Weights of a small encoder-decoder audio transcriber: trained on short read English sentences (LibriTTS-R).
Rows from block 4 of the text decoder, named by matrix and row number. Rows with one number belong to one neuron. Each number is 500 + 50 x the weight over its row's rms, rounded and kept within 0 to 999. All counts start at 0. Numbers have three digits each. After the name is the row's rms in percent of the matrix's.
# fc1: MLP up (decoder.blocks.4.mlp.fc1.weight, 512x256), inputs 58-86
# fc2: MLP down (decoder.blocks.4.mlp.fc2.weight, 256x512, transposed), outputs 58-86
fc1.271 101:547586487568500448469463443537433517541511534558504481505520527540582528451512483450518
fc2.271 110:561491431471559515522494618505580530467528536465531549426489523516463476523643597499528
fc1.272 093:451558527516488427534527514521440517581505530413537560514523502525501507504522530480476
fc2.272 095:487484433467518557472550526582549505552550421538436487459481520459535448502482511521579
fc1.273 104:468557498560536468462397475508513537461540580577531507528508538525560524559487518503495
fc2.273 110:374528503478486577511419494531432507459542478467458486490509503560387450429431566530490
fc1.274 107:470470524412523535482486579546575468552538508529438577537526567597425471604495509545493
fc2.274 107:400528489542494475523459529395492500565525534536535496448472579459478509413430434549515
fc1.275 106:538475552490507478575472450559587462562607585489589409521443472513531520469571529542531
fc2.275 119:456431466454433502521494527508435505477470466455569507554532438437512563483552569578480
fc1.276 094:499525536504514561543509497496598477463404645660622478472525493529613535490434470584513
fc2.276 100:560523510483512472512500529381486563416537506417448496427534544511510475536488656566524
fc1.277 096:465475493541491503460501522503473477547527499557604472620464589471538542536588570573550
fc2.277 099:510512536510491515413461450485423420500408539499410431492516444533483469474433478494547
fc1.278 094:535431585523546563431478400469499559545412435560494569436432583498444454412477456508467
fc2.278 086:448550544463507590509484621517474468490488473497535588567541540502527513483456410505512
fc1.279 098:621471564555417451535497436560533517498500530527538467571405570566514524411538540487536
fc2.279 083:364444445459517616429584465513468491520537505535532535530502364448456508572521527539464
fc1.280 094:509542487538498556506431539534497506507475391505497583486407428514502576498516499516508
fc2.280 095:473483525470494475508534453527477452453499551557499484494530600492498541534556511544471
fc1.281 104:540456467511455455556530573487518495506499488594509611530536520517517480521444473565411
fc2.281 102:471503560439491487565552453498464497413505557467539458454536461489561516586459559512536
fc1.282 101:442502448468476549522449601502552541558530536560589501605547456510469462524606500507604
fc2.282 099:517539582535424543405459456438514523502460486479500417523489532459513449542451490591467
fc1.283 103:417517510429499548543515568554382482464487526511518421437512493515543492539482472646583
fc2.283 095:580496525478498513478461476434478551503565450455466575554522513554503537443434462420567
fc1.284 091:505490481558431550482508419515508475517493570422609521472598591534477525536493541520505
fc2.284 093:534500507449606534434484470515443516450532368500370541650498472535409461527522505498535
fc1.285 100:500463470541475537458484524530500501608534553488559442509586570480554484572451430558532
fc2.285 108:574514521519530546496524535539492506473421444586556564567433479476504555411491543448416
fc1.286 092:456518463567596453527445495462492501541506593529480532480453548532428500549459403516478
fc2.286 096:556438532434550530405472514543555485477533522532543523515519412460578534509501639565455
fc1.287 100:491437447489485489494467540513473547569448500555558503576459518486571477402543570536465
fc2.287 102:593492503503525450458445420504533519487587500384505471415536562507471475595573484477572
fc1.288 097:611481472497435614479593491486525458476451519461473409480479505550491517566588545571551
fc2.288 099:522520520462565536599475449594609505463468442542515464486485498514446423539568562475424
fc1.289 102:559507468449607507535445472564490530547423506561453523586551495529516470519493582564549
fc2.289 091:555453510458443510475449459537452486415557561513591455501371477474441607520480391437442
fc1.290 101:516439483519505492530405558478503474458467558543522449490489424470564507445625505440571
fc2.290 094:457537544537458457527507589439522452575539416543481579435517517524457571478528455423553
fc1.291 104:471511453470447576426549472465618543494496597546503519454555546467546527679484540562535
fc2.291 100:471540530498578502547419502404510417469479517645477462518533474523536498523487531461552
fc1.292 091:396514379551517539524475615505485458490461470571544537548545499516504466465569489454517
fc2.292 089:537473427526520608483584571365529511465445560593483503517450471504467630552609482497528
fc1.293 101:523485451457518516400433566520552498603514528531508564527581467577560380524475425514466
fc2.293 103:512527513586535501512549514507454516485524455545499554392512578504468520474480506487487
fc1.294 104:440513518536533480463469524532465479521439391613605588483494572605579472562531512558585
fc2.294 101:479436552464522481485496495471470543509524547542529437541476509394509575509518503521481
fc1.295 097:426488479422468524443533581515552489471392569498501426510562503477625471544575539531552
fc2.295 099:563469472581513481551460535420497512629484560431509505495520486566493501516478502448515
fc1.296 096:501505457581521536441499551417516577584481520514574574469524392503526552419529434538444
fc2.296 106:485562448443449573436569548462501481460418450585461539504405594545585540407416570508507
fc1.297 100:547541504525439582438558524587522539527467502584498475522521532518522575380537507552581
fc2.297 108:549417439446577456536482421473526578518505560522548511545484510481483505467524478526554
fc1.298 105:509439489557493550516460483509437508528443409592501592569504543486523498505501445480541
fc2.298 098:515506542466541519512478435479492594498455561465508471463513471551518548538497509444477
fc1.299 101:455455544563508540665499497556517487525454508504570461592513492641560400459605542524573
fc2.299 079:601584469537476532439509494558371521483589521505474544505432468496425554564469545517456
fc1.300 103:538469500519430450627524553553523488633514505519544491490532484552538411568543499555441
fc2.300 102:513467482449570526440533445525465508567526443474523561472551510514430502428504491501469
fc1.301 097:498423499470549516560492481508508582489475445573597447480428498436554584443673501518537
fc2.301 101:540447486530445555512351497491450457527489510547501543472590492491547413451424496440510
fc1.302 105:495486520527513468545474499548564421509503440408446499500498429631494499564513501613533
fc2.302 093:573399500398548489405559506503500584422495468545495510465525520504491517532462490417510
fc1.303 110:531457541497557465529475409547494604576463515475573409579533541513486546436523543469436
fc2.303 111:489530453546429512425544473551564451535460488459492496525453481557536506552501486480423
fc1.304 098:479565481548428486488456532456673445504480483507545494477479450527508469485520436555568
fc2.304 109:496486513450364577533460521576505396466503547523484460533483426442503435521431546488562
fc1.305 101:438513640537536504518458513501482501502422478546498500547519480524551515561541433547520
fc2.305 103:574502483548554469512512576550548540535460454423502539502406425589511463476496625498472
fc1.306 103:465486437474554552495478439447556521503440508577487519509512482523659404563616578542482
fc2.306 093:550502555532511523543477487530590546450555478552551494510495479500428507456433489433551
fc1.307 095:629502446542478555375507474462570505524472526451537488440506445536493412486535557519561
fc2.307 089:421525502396476510629556543505386523431490507489533511543468520458542619560501493449409
fc1.308 109:550525513580520522516441482427540578519408589517551606423607418524547507569476510482432
fc2.308 102:614497527481531502458458516543527462497469407589496484517601578568497547460466510549534
fc1.309 095:644441373571521590511467486493501562509386545575531622554446498512526517499548475462506
fc2.309 091:414507539486469493509520426498523516435530510469407436466440449456499528544531481571488
fc1.310 102:541449472568525463510555552568510553429437471502541540499434512484479550534449557472540
fc2.310 112:499603466410454607536457492471536468472581467473525498548547536564586493461580477581509
fc1.311 101:421536428534526501527467542518470551521420455544548593544608450463548621485611530513533
fc2.311 104:504497467479572400563396490572425572478456508496569548416468462475553462470514558417509
fc1.312 105:517454481479500497512472478453569512593540579666477489528564612524532546583512560499481
fc2.312 113:449528457535514511448474570421526428628503546538539456444528498459464428405523420606499
fc1.313 096:455440531515550501471546568510485520445504515524494513484471514576473568583537460488573
fc2.313 099:451552476564485471518525597518519508484494524477531558487554454512541474579526493481536
fc1.314 101:437509512477448530463554490495624505494455480507524459541535501486534491517496490478536
fc2.314 094:485458482499594485523548501509435522567438479546564604499470401473475514378506465470444
fc1.315 099:604497522557493491498449545575505514473530521511411417628485569497554556562467569473567
fc2.315 100:461455449404548546512402505505524392516558484442495540441483461545508501485564357610491
fc1.316 098:498482538451553529495470475469493523480451498456599459516478409478603424491526456587543
fc2.316 107:443430411541564505600510552467500536477629468457533489511540601563532515488517536391556
fc1.317 101:443514522510602504484446479513542526471415516525594491488522527488570523444590484571522
fc2.317 111:574517489497550452476467570512468561424545408455392489546471556531415512421444527487493
fc1.318 107:502450477486424513460402513503521515546433511442547522565528448435573535482575601501517
fc2.318 114:515487467474480497427518529512551516409548420518418477515513440479422375522488511535580
fc1.319 096:478431423495495553520581417555483417555416523452563592501529492566534492451651566534454
fc2.319 097:526389589543530470480432485428638501434545451420456510492556508485523491547473457501512
fc1.320 098:690528398626496541421493482548509465556510476579494587575574608533491458512531481517538
fc2.320 093:406469535446481508627476450502534486518482552488548479532407380541483554575529540437500
fc1.321 094:493450398535460514573488471428455559513501466594547589494442504569535495496645470556530
fc2.321 100:541659495469461474444515496547548477594434629388478519489659532486516461533500485505526
fc1.322 094:494400589514456531583462402489532485572512501501536490540556559476462495515563530482468
fc2.322 095:447524518443535508454529540509506530485549543551554466472627485504481389565434474487622
fc1.323 098:478503420444452557458479492524515490514496415554406512422514501486567507514605526480478
fc2.323 106:593414459507461534446501482566494504450451530480573473584505563555523504500475601485518
fc1.324 099:550511499551415547566496608447488395492446485432434518494506456522514561545522486503498
fc2.324 112:502430512494473542470387427526513512494435520501544380556509451456548448463550390498489
fc1.325 107:584451505568598572522480560493519513507557493590449576528461596632508505455499624467606
fc2.325 100:492585441422486463538504460399497431634532465570484456520456400424464459479526467529364
fc1.326 099:572514455565414485459548504474507495480390466513537456504539467499469488523547533539484
fc2.326 077:455454495522499560432495494494533447484514482467467519464478538523499551529479488510499
fc1.327 090:528373507554522475566546550587473505548514551589504482481532480395543423511488522451478
fc2.327 102:497539500387548492510496493518450463447532467440512510533466483513513487579498611462464
fc1.328 095:520526577469462543550573492492530526513423624523513463501486545556495539441535601481500
fc2.328 101:501500446471513499495485433524482499412563525497577406523464395469554482571564512534530
fc1.329 100:553436518535560521569478417587652462484497545547469516499484522477535513555425465452534
fc2.329 090:504583511501501512533492514504465526467440415504534496468530489547454480466486502546484
fc1.330 101:430489572516546531542546604478529474514385490511542465486493489546471451451479416520569
fc2.330 103:537505475471524504494429555437457500507464494561467441567457389537440452454518577534476
fc1.331 089:582532535522520467506457594522474523534545480531475497480520589555478489538488490530601
fc2.331 090:465539498531431497524526489533547560494439570448557418501535497480518503412495503519547
fc1.332 091:419441423494498545458436520496548475523425476609515547536532532436473486438478474483538
fc2.332 091:481543462463525470578510428522506505457589549493471446579439426550479493618490531460419
fc1.333 103:450496498414462496591351570477521533580430510529586524582575579563529484534511560536459
fc2.333 109:469592438480556435476483489548503459447561432508448507421497437460531440528448492434500
fc1.334 098:533525446600574541541533536509494510609594526570542548435503449492496604427564507499538
fc2.334 123:511483526588488546506491472496510483415429562543478580545484544520526507415567496560513
fc1.335 092:538412516537501492478404444494496606481498532490522546532550532511548536473537502599493
fc2.335 082:506427558528564500484475521517511452513557413432478525500411486583471515518569487534387
fc1.336 101:499499544518539550463511481448458536502522514566533545422504622543493499504525513496473
fc2.336 112:452583531566451562448517461439422506580471468494510484537503534494523394483484494527439
fc1.337 098:468447453497545557612444503488434481502531495584560519490484492524506362446516465450472
fc2.337 096:467471579519493435420594430478571512523529569434501481504517544480545580553460494596501
fc1.338 096:459475541499481570589431434553500537594505498539453488554575605532534527478579455606636
fc2.338 099:508571515584476418502482529440507384535472557466542481498497524481490561552495541465509
fc1.339 102:534498467463402534475496512447569461550468569457520574529515544470468485519441599507575
fc2.339 104:576498552538516553501479527573543597534551467535473551510434564599596502500456520497505
fc1.340 098:599487486530500499608443564548471514522498475550470547571527521502522487504505533429401
fc2.340 089:455548453498518550421552457487464581441447532495626484548493537475523530526477400549513
fc1.341 103:420500457481464479491587582554480557525460462498589509455530510512626421524529588455513
fc2.341 107:505496479490482509531440496525489399520378457504528490508514478443415551520523491485527
fc1.342 099:566434490631495559584541530460613445502574526482495562504422516517526519435551407533527
fc2.342 093:573468486530481462442516534404467502479486432538511471546585380524429473483424618462524
fc1.343 099:480421523491481536477414433546451579484506554504569464560504575460605501470561504500461
fc2.343 086:568466429494447438402517588511527433579491478534492583460473497516482507576483486441454
fc1.344 106:406528555527469571466526515413523404482405559526534429499501458447582504516529474581424
fc2.344 097:560525402546524481407409523522487530494512409508451559407435483564435407416467503406489
fc1.345 096:439454493541424479618506483457461566561563529508594493558437512480621479485489506513394
fc2.345 104:490511478518455528548557589549425470476484564519462485461457521583476462400514432489430
fc1.346 095:517411515461552510536460492452538480544442512512549561600570513491510558593545486507453
fc2.346 104:531480504552549526526499572557542491478528539616501486440446535498495361405497477544428
fc1.347 099:563474436509545515566460468599531525497466522498556492481502509546510484456528570508479
fc2.347 094:494590569552492516538455487471520497538512430413502484545430556503481472493488466526526
fc1.348 099:520431536507475509482452454514473557525410539494574501554658508543489558454462477551572
fc2.348 109:521480461525567453518482539452543531540519476420446530481423552473526481573470435559513
fc1.349 093:558542558524423505514442445479456501502501545623519408486513479455586483570505543517552
fc2.349 100:553516483517459489481394539511587508592503459405533543497560451407510415393471420434494
fc1.350 099:481599526518483567558452523513510454557520495487454533470498565565484446416585388534488
fc2.350 100:556483476527497493544517547573539468439503415475511546472482504491514482597524647416495
fc1.351 099:574553574577414529539573541524461574502450516487509478509553544573498576526557484453472
fc2.351 100:491570454482517450532429572502496448485552465593468541516483399470453427472505507477553
fc1.352 103:511487452540627478460450445463509502468509496447558422527472559404530403563476513590573
fc2.352 100:521540604464513518524496452474530475490416513436495449462524551560500617526494542586619
fc1.353 104:419467562424487510465473514482642513573475537555502527466598508500489431541561513545478
fc2.353 098:556456465460464578523475555458568467557489476490549527530505446516454579561436483522520
fc1.354 104:530560502565529452547574537528562451570493500506541606573556534501566501505497525491452
fc2.354 104:589489470406553501467541499427461501550501557386448431477402563474488483432459527590486
fc1.355 099:554497510488424476468583545512484556593507576601463522448410501495528494559495532454408
fc2.355 104:431625594536420546539442486512520518480495444504490423551452561580553579492415540447569
fc1.356 095:501570555492510495457517490489446416491412566506519469544463566552485469522482584472475
fc2.356 085:537452491539456481492413497497535519459536410490497537477511460411550559519545383548508
fc1.357 099:482531510566466520556580580447509384638436545528531532511418621505483488525556523517529
fc2.357 109:450526442523545447594422513475465499506501610541499445465536457544473549392582415516444
fc1.358 097:503485506566449502544470567520422483539504511528511456602451551591591493474528511446562
fc2.358 095:539541518503463562556527536501586444549412456521517553457569456483530529496532551575515
fc1.359 100:567485468547553478387462532501513523504464622508511443545533455524524490463451590456502
fc2.359 108:554514480477504610434547523537559490548487494493425521573474490450477492504510511552500
fc1.360 099:509456506527420574628460539458396477541497470558563528556542499512504470515417513538525
fc2.360 100:482594487506528490490559497461531588412430524596474489496458550479486548549523465606504
fc1.361 109:565467458520483525544486461582581559576468486520562489501514408504525404492507591527491
fc2.361 108:460508434433444562499566493416528424526472530555561528461499458486564553554486448547559
fc1.362 097:462496474519452506393467481588581555586580496512457630587530484514499502566439510509455
fc2.362 109:498572519609488428515560412434381427527455470518378467466444542582496532495524484574501
fc1.363 101:468490506475497526606466501534544560599529550468543502653539528579547482528458484563533
fc2.363 098:503464366555513502476479396494476470484534514576565572495505430354533598502464587520540
fc1.364 102:496507468548454453642476548452525391476478480547541486514581537530555558451573479568518
fc2.364 114:543515533466511568438552529524454486506491536555504538552486544467458545517494530477448
fc1.365 097:461526555535561483563446520469522554488492542586450541473484502441497646427524394528475
fc2.365 090:488484487514452494391524519500539442474413490462587476526426440574516494509564519561517
fc1.366 099:562517469539371552479440495596516489543438599451511490547568554511516405562508498519545
fc2.366 090:492441463501538485585527435482494574409508472591535592432547520469507484460518468505510
fc1.367 104:366473548478466489621554534493511464490492500471482553518478481605633604495526416510521
fc2.367 100:571602444481459532540518484501558457497490502537479464463419592426453520549528567482493
fc1.368 099:482539633480427498529497477529562490505641475538546448505616530538529478479395446469555
fc2.368 103:607522436564538586476528507510488539450456438513459526469479507539459508464618546497520
fc1.369 103:542498475490590396547538537489585530530488481488550472448537558504469470526519449449423
fc2.369 101:521598557530486532476426461490527499521540436509429400463558496416448417573557635475441
fc1.370 105:631508491467522452495526579510419539529500614504496484492505429558482473468596501538577
fc2.370 096:483394493517493539597485576436551463438486581457574547567600460518528600505538530616542
fc1.371 100:571548444643494550468482505570483510458439549489524491485539479451533429459433465461519
fc2.371 090:529438504463518438391402547451504567551391485480488475492421434492515438468558502487476
fc1.372 107:385451485505494484534433542549510465517468528554575496511502496484590491500482540479425
fc2.372 110:470428574498479494568537473500434536517473461454470482539477485580495541385463582441478
fc1.373 099:526501456518538478531446456472531534586456521677479564445480567544517382384564548487451
fc2.373 094:488457499481441495547477464490455461522535492441508443545447497616471618560576536581493
fc1.374 102:522561469565497507503489481531544550455433518552437503627544439495484534520473448431439
fc2.374 103:483440579495474539563545435347438528603434432561453468524509511439424510494541559441460
fc1.375 093:606488566431462528492585492491554528472527500493432514498516499469460467525510562540547
fc2.375 085:475557459548559506484465480427483486590497528535503505536401509491528500530522538503535
fc1.376 095:580494444573430449447436583572568501524536466515513517570497514447470443486491499431541
fc2.376 105:464491542474484507502378474528391505502548470503458475561507550532545438552548497492521
fc1.377 100:496517456515497483481478490473540558475441497545443432430418551447538506412568548481477
fc2.377 082:517456603494505557549458520444442486451567459405527526576531583529494465550551532555476
fc1.378 098:553435620478518459488542586447483488521542608548524546596494509526545473487473552504528
fc2.378 102:516545444432475438529482466488495499446463506421516606497498445515561548451539580582513
fc1.379 099:507491491532491491472543452511534587538595543486549565436510540474481452540427470525515
fc2.379 096:515533474499552560472497501506438481466421531534437514646521492557467535510467532442417
fc1.380 099:437474466563485438603501548477660384556499452532575561551474536611493519412505445537523
fc2.380 108:453426495514461551461413409409458597524524398546527516484523512516497462535531474431591
fc1.381 108:489607482529506550513411488480516557515528593605593552564442476467542490469408494428414
fc2.381 088:529524526502524605523499453451471618430437437499482482513554494527472566395553574461586
fc1.382 104:490547522538466473525414518432534537565384512497530566428516440511506495572504478619484
fc2.382 091:521523533396495510381459521410412500492551591551543451499529500527474505455479576612493
fc1.383 095:377443486537559546517462478557542512463504519504518486621470477576609477579515552587544
fc2.383 088:509566562534434510487434531565503513346457538533375571522511601601459462495395525481612
fc1.384 097:483584527548559530523536522509559428490455459574479486517520554506507524473518503512550
fc2.384 111:545425538461513513529568468628475575516517587521520509475579479619485503491454443439484
fc1.385 104:645488538658499459459592545505546459522475482500447486524592510505540483526477467578468
fc2.385 112:469511573374584508548484481461405578525486524517446480480540564557516534533454479430476
fc1.386 103:457573497505493567531486555396499420467478547602580473524405532552478493507429460434512
fc2.386 093:558528487446488531561476543541494497501471444537545574521458506579530504502572660465505
fc1.387 096:532532412542593592450469594548488481526515540549505473526497505494528523500508451498508
fc2.387 096:503505435508465533496557459502522489464458457528564472439542440507498487500459485491537
fc1.388 098:499527575460529531600402439580490473455481481563454459443437517527608521532527506521488
fc2.388 102:554460422519500477470456518479617478599525497453528561548502488521462510421500517470444
fc1.389 102:658477426546524568552428502420538528535579505625546558536508529510616507580511503514543
fc2.389 094:428639543459417570481529554483680494490490454475514478464402576348404462554512511470512
fc1.390 095:559513432487506510555512560553464600503570586514520507482563479557439420625428493527550
fc2.390 099:552499449570403492526480450532513482491499426430537510551422540455476503471518470519536
fc1.391 105:541569533610466595521456564486522473482511501573552564516531442461610530552492531458496
fc2.391 103:527414479508481496496474545501552562524530566492529547524533524414431560482512509418475
fc1.392 101:434485514537511526574462542624483450492485490554509480550559545531512437472529524540439
fc2.392 100:491479492489619511444568416523448519481534459443464571558458495481470566516516600531558
fc1.393 101:480469550597525528527519529460549539548364445521502504505555528479537419527479400532497
fc2.393 079:485489582478480488517522460623498453509587595461451434509600507487574619511499471423494
fc1.394 104:513481488554493559534454520535516567515491530633469547565481592516576424616497426515477
fc2.394 091:461546475511460445442567571449553544536462382468495455554476454484530495516452541460547
fc1.395 097:490457424517510558473478446595594525520529554492533518566495501546445507494518553547544
fc2.395 100:575513492534516544466666560560463510450530510509437550429454633509509563589555498535503
fc1.396 099:578596490513478512578507555480533462438530549558547521560401578565585531495539524467476
fc2.396 097:542484454418464517479483474500430476541433449477492533456530460533496591465566440491531
fc1.397 109:433441446591550517553478537590457457479492518527513554508453564532499498473468461463632
fc2.397 109:550568539439467392533472507404513586640555437472540464480574436456483448591443489473437
fc1.398 094:585449472569437610444456585420479499508487449588532473475516512546596406531528504442515
fc2.398 091:411456488476527477493563457498480490470550597487585446530389447447498530445513471649474
fc1.399 100:568486526510501501426494408521460529506500530497520409532530504501594418375490540583521
fc2.399 096:483400520534488527602579499469523529519489506478587453552518556454476613590535469472507
fc1.400 105:442462564570516540558484489505513532452392470537571451501509546472598487477510483559578
fc2.400 078:491503492466490487382510532575572563586441518499486559635506467502511490518437541480546
fc1.401 096:576505383512558556480579531552583530585416497518473514445534432515492528501510509528457
fc2.401 106:526441556388503584462425560541563439512497422438535526464653474511526560588550460473567
fc1.402 093:484524552479498540470516541605591494506395500574605472488607546545454517489512465539462
fc2.402 091:538375442452571518440607519429396562483551550421528563417444561463582532513503493502434
fc1.403 098:465457444430466469516481551534458578582492531553551490512363486524467571524502439532510
fc2.403 104:510494542524518533533463392527526547574561510581568524433669415481517404468455564529434
fc1.404 099:474538525482542483580456610512528422501554541631535505434445555435509518479490400562419
fc2.404 092:536530618493478476507541614536535473505421492478509498554495443474538465639477572460455
fc1.405 093:581576423541426516592404519513568483526422555589572497478606567449475416528465452549490
fc2.405 088:565378488467392547478529537520421525510624520484553477573477548558547523402516555473456
fc1.406 096:453429488583558570565441550534478508505526434527509502581508543419479434503519493518551
fc2.406 100:481462544439543497353622489434433497487425470440479436511480461515483539542493486518444
fc1.407 099:446512452574533528490449473518455516574449506481463463527582557452499495508500481452489
fc2.407 090:516441448535477370511478535537476549500419557602579524493501592573464492431496544625513
fc1.408 099:471504513526534537458490562556538505570509553547556631444540445454537472495506539452491
fc2.408 098:469506486517471598513454335444353578499465508507531503464449615485555511466526447411534
fc1.409 098:563581474476497610536589472487482512536461593469507424558551532516570505515519529582503
fc2.409 097:471526492489457495398507534525577467450490476506492529473512445514484513514481410504457
fc1.410 096:562472431504588532555443564580440444466507470542518575552487490582489535581507633599617
fc2.410 102:409501547513509415539508509559405426493571514520473539468481439541496445453397522427510
fc1.411 100:505541490606480601479460526466506510557453486540478560543540502455588524444584503452443
fc2.411 109:519469408476489492513514453464467395482586522590453488517491456512459508639534455543560
fc1.412 098:455509529555550536566494537448521488524446533492525483525563483517538518587486507542548
fc2.412 110:517505540501448514444433547515368477538502474462470507551501393436597472465546451475524
fc1.413 103:554450526545567525536478493594404524516546573580535506526499461521491543531508503505425
fc2.413 114:440528497520521432464542545501520441529444497506520529592512467432539536498526587574425
fc1.414 098:502504474554577543638538472505539499506452483614527435508420553469604452522567456451555
fc2.414 108:459391565500466480421519538589465473525535504403494574550503513454437469494532474547432
fc1.415 104:437417442515529525592415548559620516550546478505470528568536525493524416478478469556548
fc2.415 107:455523567458461586440499465449589505498605424360543483526519512507543515589457513447452
fc1.416 105:492448435466507531482478491589480623509471453499529522592560508438577446495481538534518
fc2.416 096:487480461505583480476489460488400521499490518535518537514436535553525479512450560433488
fc1.417 101:544485602445607413537482500513592582448506581486507586495463537558604462438526497505537
fc2.417 099:432490553530502504513534542509396464508468402522514497539583447488548515603481524450513
fc1.418 100:542456433535490535501525450533474472511552480529494536536471477568463506502509620475500
fc2.418 104:495562467429471527499522590545564480528534578413550556519539548522469448445516483469449
fc1.419 101:462504400515494424527518553571471422441470509480544554462462509597553473522588509435471
fc2.419 094:456497540468521457470469509470464543501520446533456475555465385508455542518461494502523
fc1.420 107:560505505491458505539437551497477450550577581610457548480468512549504562477508469505562
fc2.420 109:512416456493462607409543554521544547469529481390539443461508495533496519478403537524489
fc1.421 100:453541479558561490462455525509494452564457560484469508461515561496506477523584531532495
fc2.421 096:530470570438443539486442511537523526461451391574558532549595431522458586467424574492527
fc1.422 103:489421441557399525439492461536538576489548589537490472550643496508488393539502599519460
fc2.422 106:493591497522485510486526629511591486535451427458494459572591579483564508476453531491557
fc1.423 103:526420532535535535536449527559489544531494489510524514458628499463532489495625571545501
fc2.423 103:592523449415503488477483507439470577423458559497521460535465479514437544487409501527549
fc1.424 109:481519485570544563571556494439573426444500544476613440480542463551620509394578479486542
fc2.424 093:536500582519503467502529603471543473549448472504326541469493528546412465584439392531482
fc1.425 101:512499547496531480533451520443420536551499512540408473520486501603457565590483616622533
fc2.425 084:503525470442550480501537493582555531487495480476668525437548505442500457517483501513490
fc1.426 100:484442528486568484443601488562432516596426510508518431563462533517543484585540549552522
fc2.426 094:420511536496384592517473523522470417464463417493502519525443549486540476433558444456514
fc1.427 095:543569476446413523464521455528567537542477614484574513532579500513527469491493529550426
fc2.427 097:517501510577587482565410511538526439558564426441427545510561569442512453418456409439491
fc1.428 101:443507534496504438465441492483571475484539474568526489555495569502503494559528559475492
fc2.428 098:533497483529465480499618549480373496536535464445466489409504461479502490476521436490396
fc1.429 098:581555548473537508461492486495562544572517507611418589501531523446493493495518474435461
fc2.429 095:503583483523488534455485524520523482437546438515399410404479366497489551591433533480449
fc1.430 096:490480440506436571516490621586523404480504499494534493477546448580501529579478447502479
fc2.430 105:568512502506525465432543447417539489486571489590521518556553450505540527477514476529559
fc1.431 101:530431435563409539488481516442493521557519516532515547477486611427538513479611458555456
fc2.431 093:502468552460431473478418470558490455503449436509540530514511537478446545418388549501500
fc1.432 098:510455468522518614505513565484482495604518526535487426530590435531511430545549507475526
fc2.432 108:560621620461483452473460475518480539511408491515484495500529535412549487544434588432449
fc1.433 096:483402543599569550523494479525467536581494485489595534549603498539524436488440484458539
fc2.433 102:382580506465517513461498452478577444530557463515439442517392411436475477458569482572455
fc1.434 098:459485486513569548417482507503477545507483495452506623507537552522503496536556560551551
fc2.434 093:546517542520530513584519542447556483517535568523387586465517434429505454558528385464463
fc1.435 098:447451522458480537481500516471480513501499547449531461515509559596586443414460520550550
fc2.435 084:465482505403563431499471506536472430514572491575493512593609423465425503434428475540536
fc1.436 102:508510521549527554430467496512466521473495461682488451510512559497541609528602517450504
fc2.436 099:541456547583548503538517474506546447555478597452506495399497492447458462549511459489541
fc1.437 103:421405541509570474534580465480449409553489497539455427534481595431488528500527492488500
fc2.437 109:539558494452443481508481476513556534459510555549538496513473442532567521534486478519477
fc1.438 102:486545416580424427509506551553431479514586463445475504534452396459560474545571568538474
fc2.438 097:528445501458558510541508523515514426525477482556600483402529564540499476561435544412519
fc1.439 101:529485498509536517476422459571451532586576471524586454631533421540547463450547530604453
fc2.439 111:517448494482479456466558510512643476472450474473447469524464430467471594516446567460451
fc1.440 100:553404456519508509480590549421514555547521580555543524521466513499416471501587553610497
fc2.440 091:445499569464521498463532435559547540454503478551543570480585513440550468457504456448494
fc1.441 100:577493524644586541504421484493488490591506575578524534562551663519501453498530520544488
fc2.441 086:469530566550435519603517504539521566476517563548523555490468429503594581644495475499486
fc1.442 092:567509503520492496471539547478478543508530562538472434566534522462524410461549537499486
fc2.442 091:490488535509431471454476521502493495426511444544551493514456465528503490572439536440474
fc1.443 106:550519484548436506491542410441571478589486494483529443477443538505497447406513594649491
fc2.443 097:456534480429533504474478553539387500505454518556587573521503414493531475535451568490538
fc1.444 098:509466460618498598484484477509596513586555446564535546467471520471554482452592457469382
fc2.444 107:504555523510456555491507554478565453539485565478409517465545506563524625637516538475570
fc1.445 103:524485500518555455570416442583474546580518503550500537582516631589498442548517514547529
fc2.445 110:540434499499467551498532563435567508456530536542464538486454492506495608383483456521434
fc1.446 097:477524443472442513499416576538418485479541508502515547561507447508555503452498550478573
fc2.446 100:445457546554593506479513585490515453623534517479467540524559582467497410580603529554421
fc1.447 102:597412455504588489460528495581469472551421477460578470475459489447481526436523555557521
fc2.447 089:517519525515436515587458470508420485570517445441486476472438591551450482426544449524406
fc1.448 102:483386514502522481509500451400477587529472574504597514603515566465556487527560502538337
fc2.448 107:428514454468571534528576530482483444400479482625504486373510543528389532488484559563546
fc1.449 094:537566502508458445521476482534514484445495468586448461544572614580549502532500469538595
fc2.449 098:469544442473484516522561487487508457570509597442495536471499531480469530400552514521412
fc1.450 097:503477470548465461493601453576526491527544553536492591481575509485499531488526507524460
fc2.450 114:550458512424493534509481513506524583503582482418393511480439531591619457485546430518548
fc1.451 097:506431447562457654434415491489556434566509499577546536572594441487587472499567498536472
fc2.451 082:390552533480495445601564517617425424388484565454538453485413547527457607503503534596488
fc1.452 096:485505481543436642521518593546525474547413482498485458537582529557479423573480613493486
fc2.452 108:579478467511557505553460527508380544524541462514478626447469452492519384399467441503463
fc1.453 097:543387474556529580461558547565545579495453480545556535463484442570489501478457566479517
fc2.453 106:507532462479572444539501548510418377589486592432486489443558553480516442524552481400546
fc1.454 098:543529479547416543506461453463506523586453513385637475486438631499480558474465424546524
fc2.454 120:551513461443487555525496497466501444489518487512445501577547472478464581493564456482525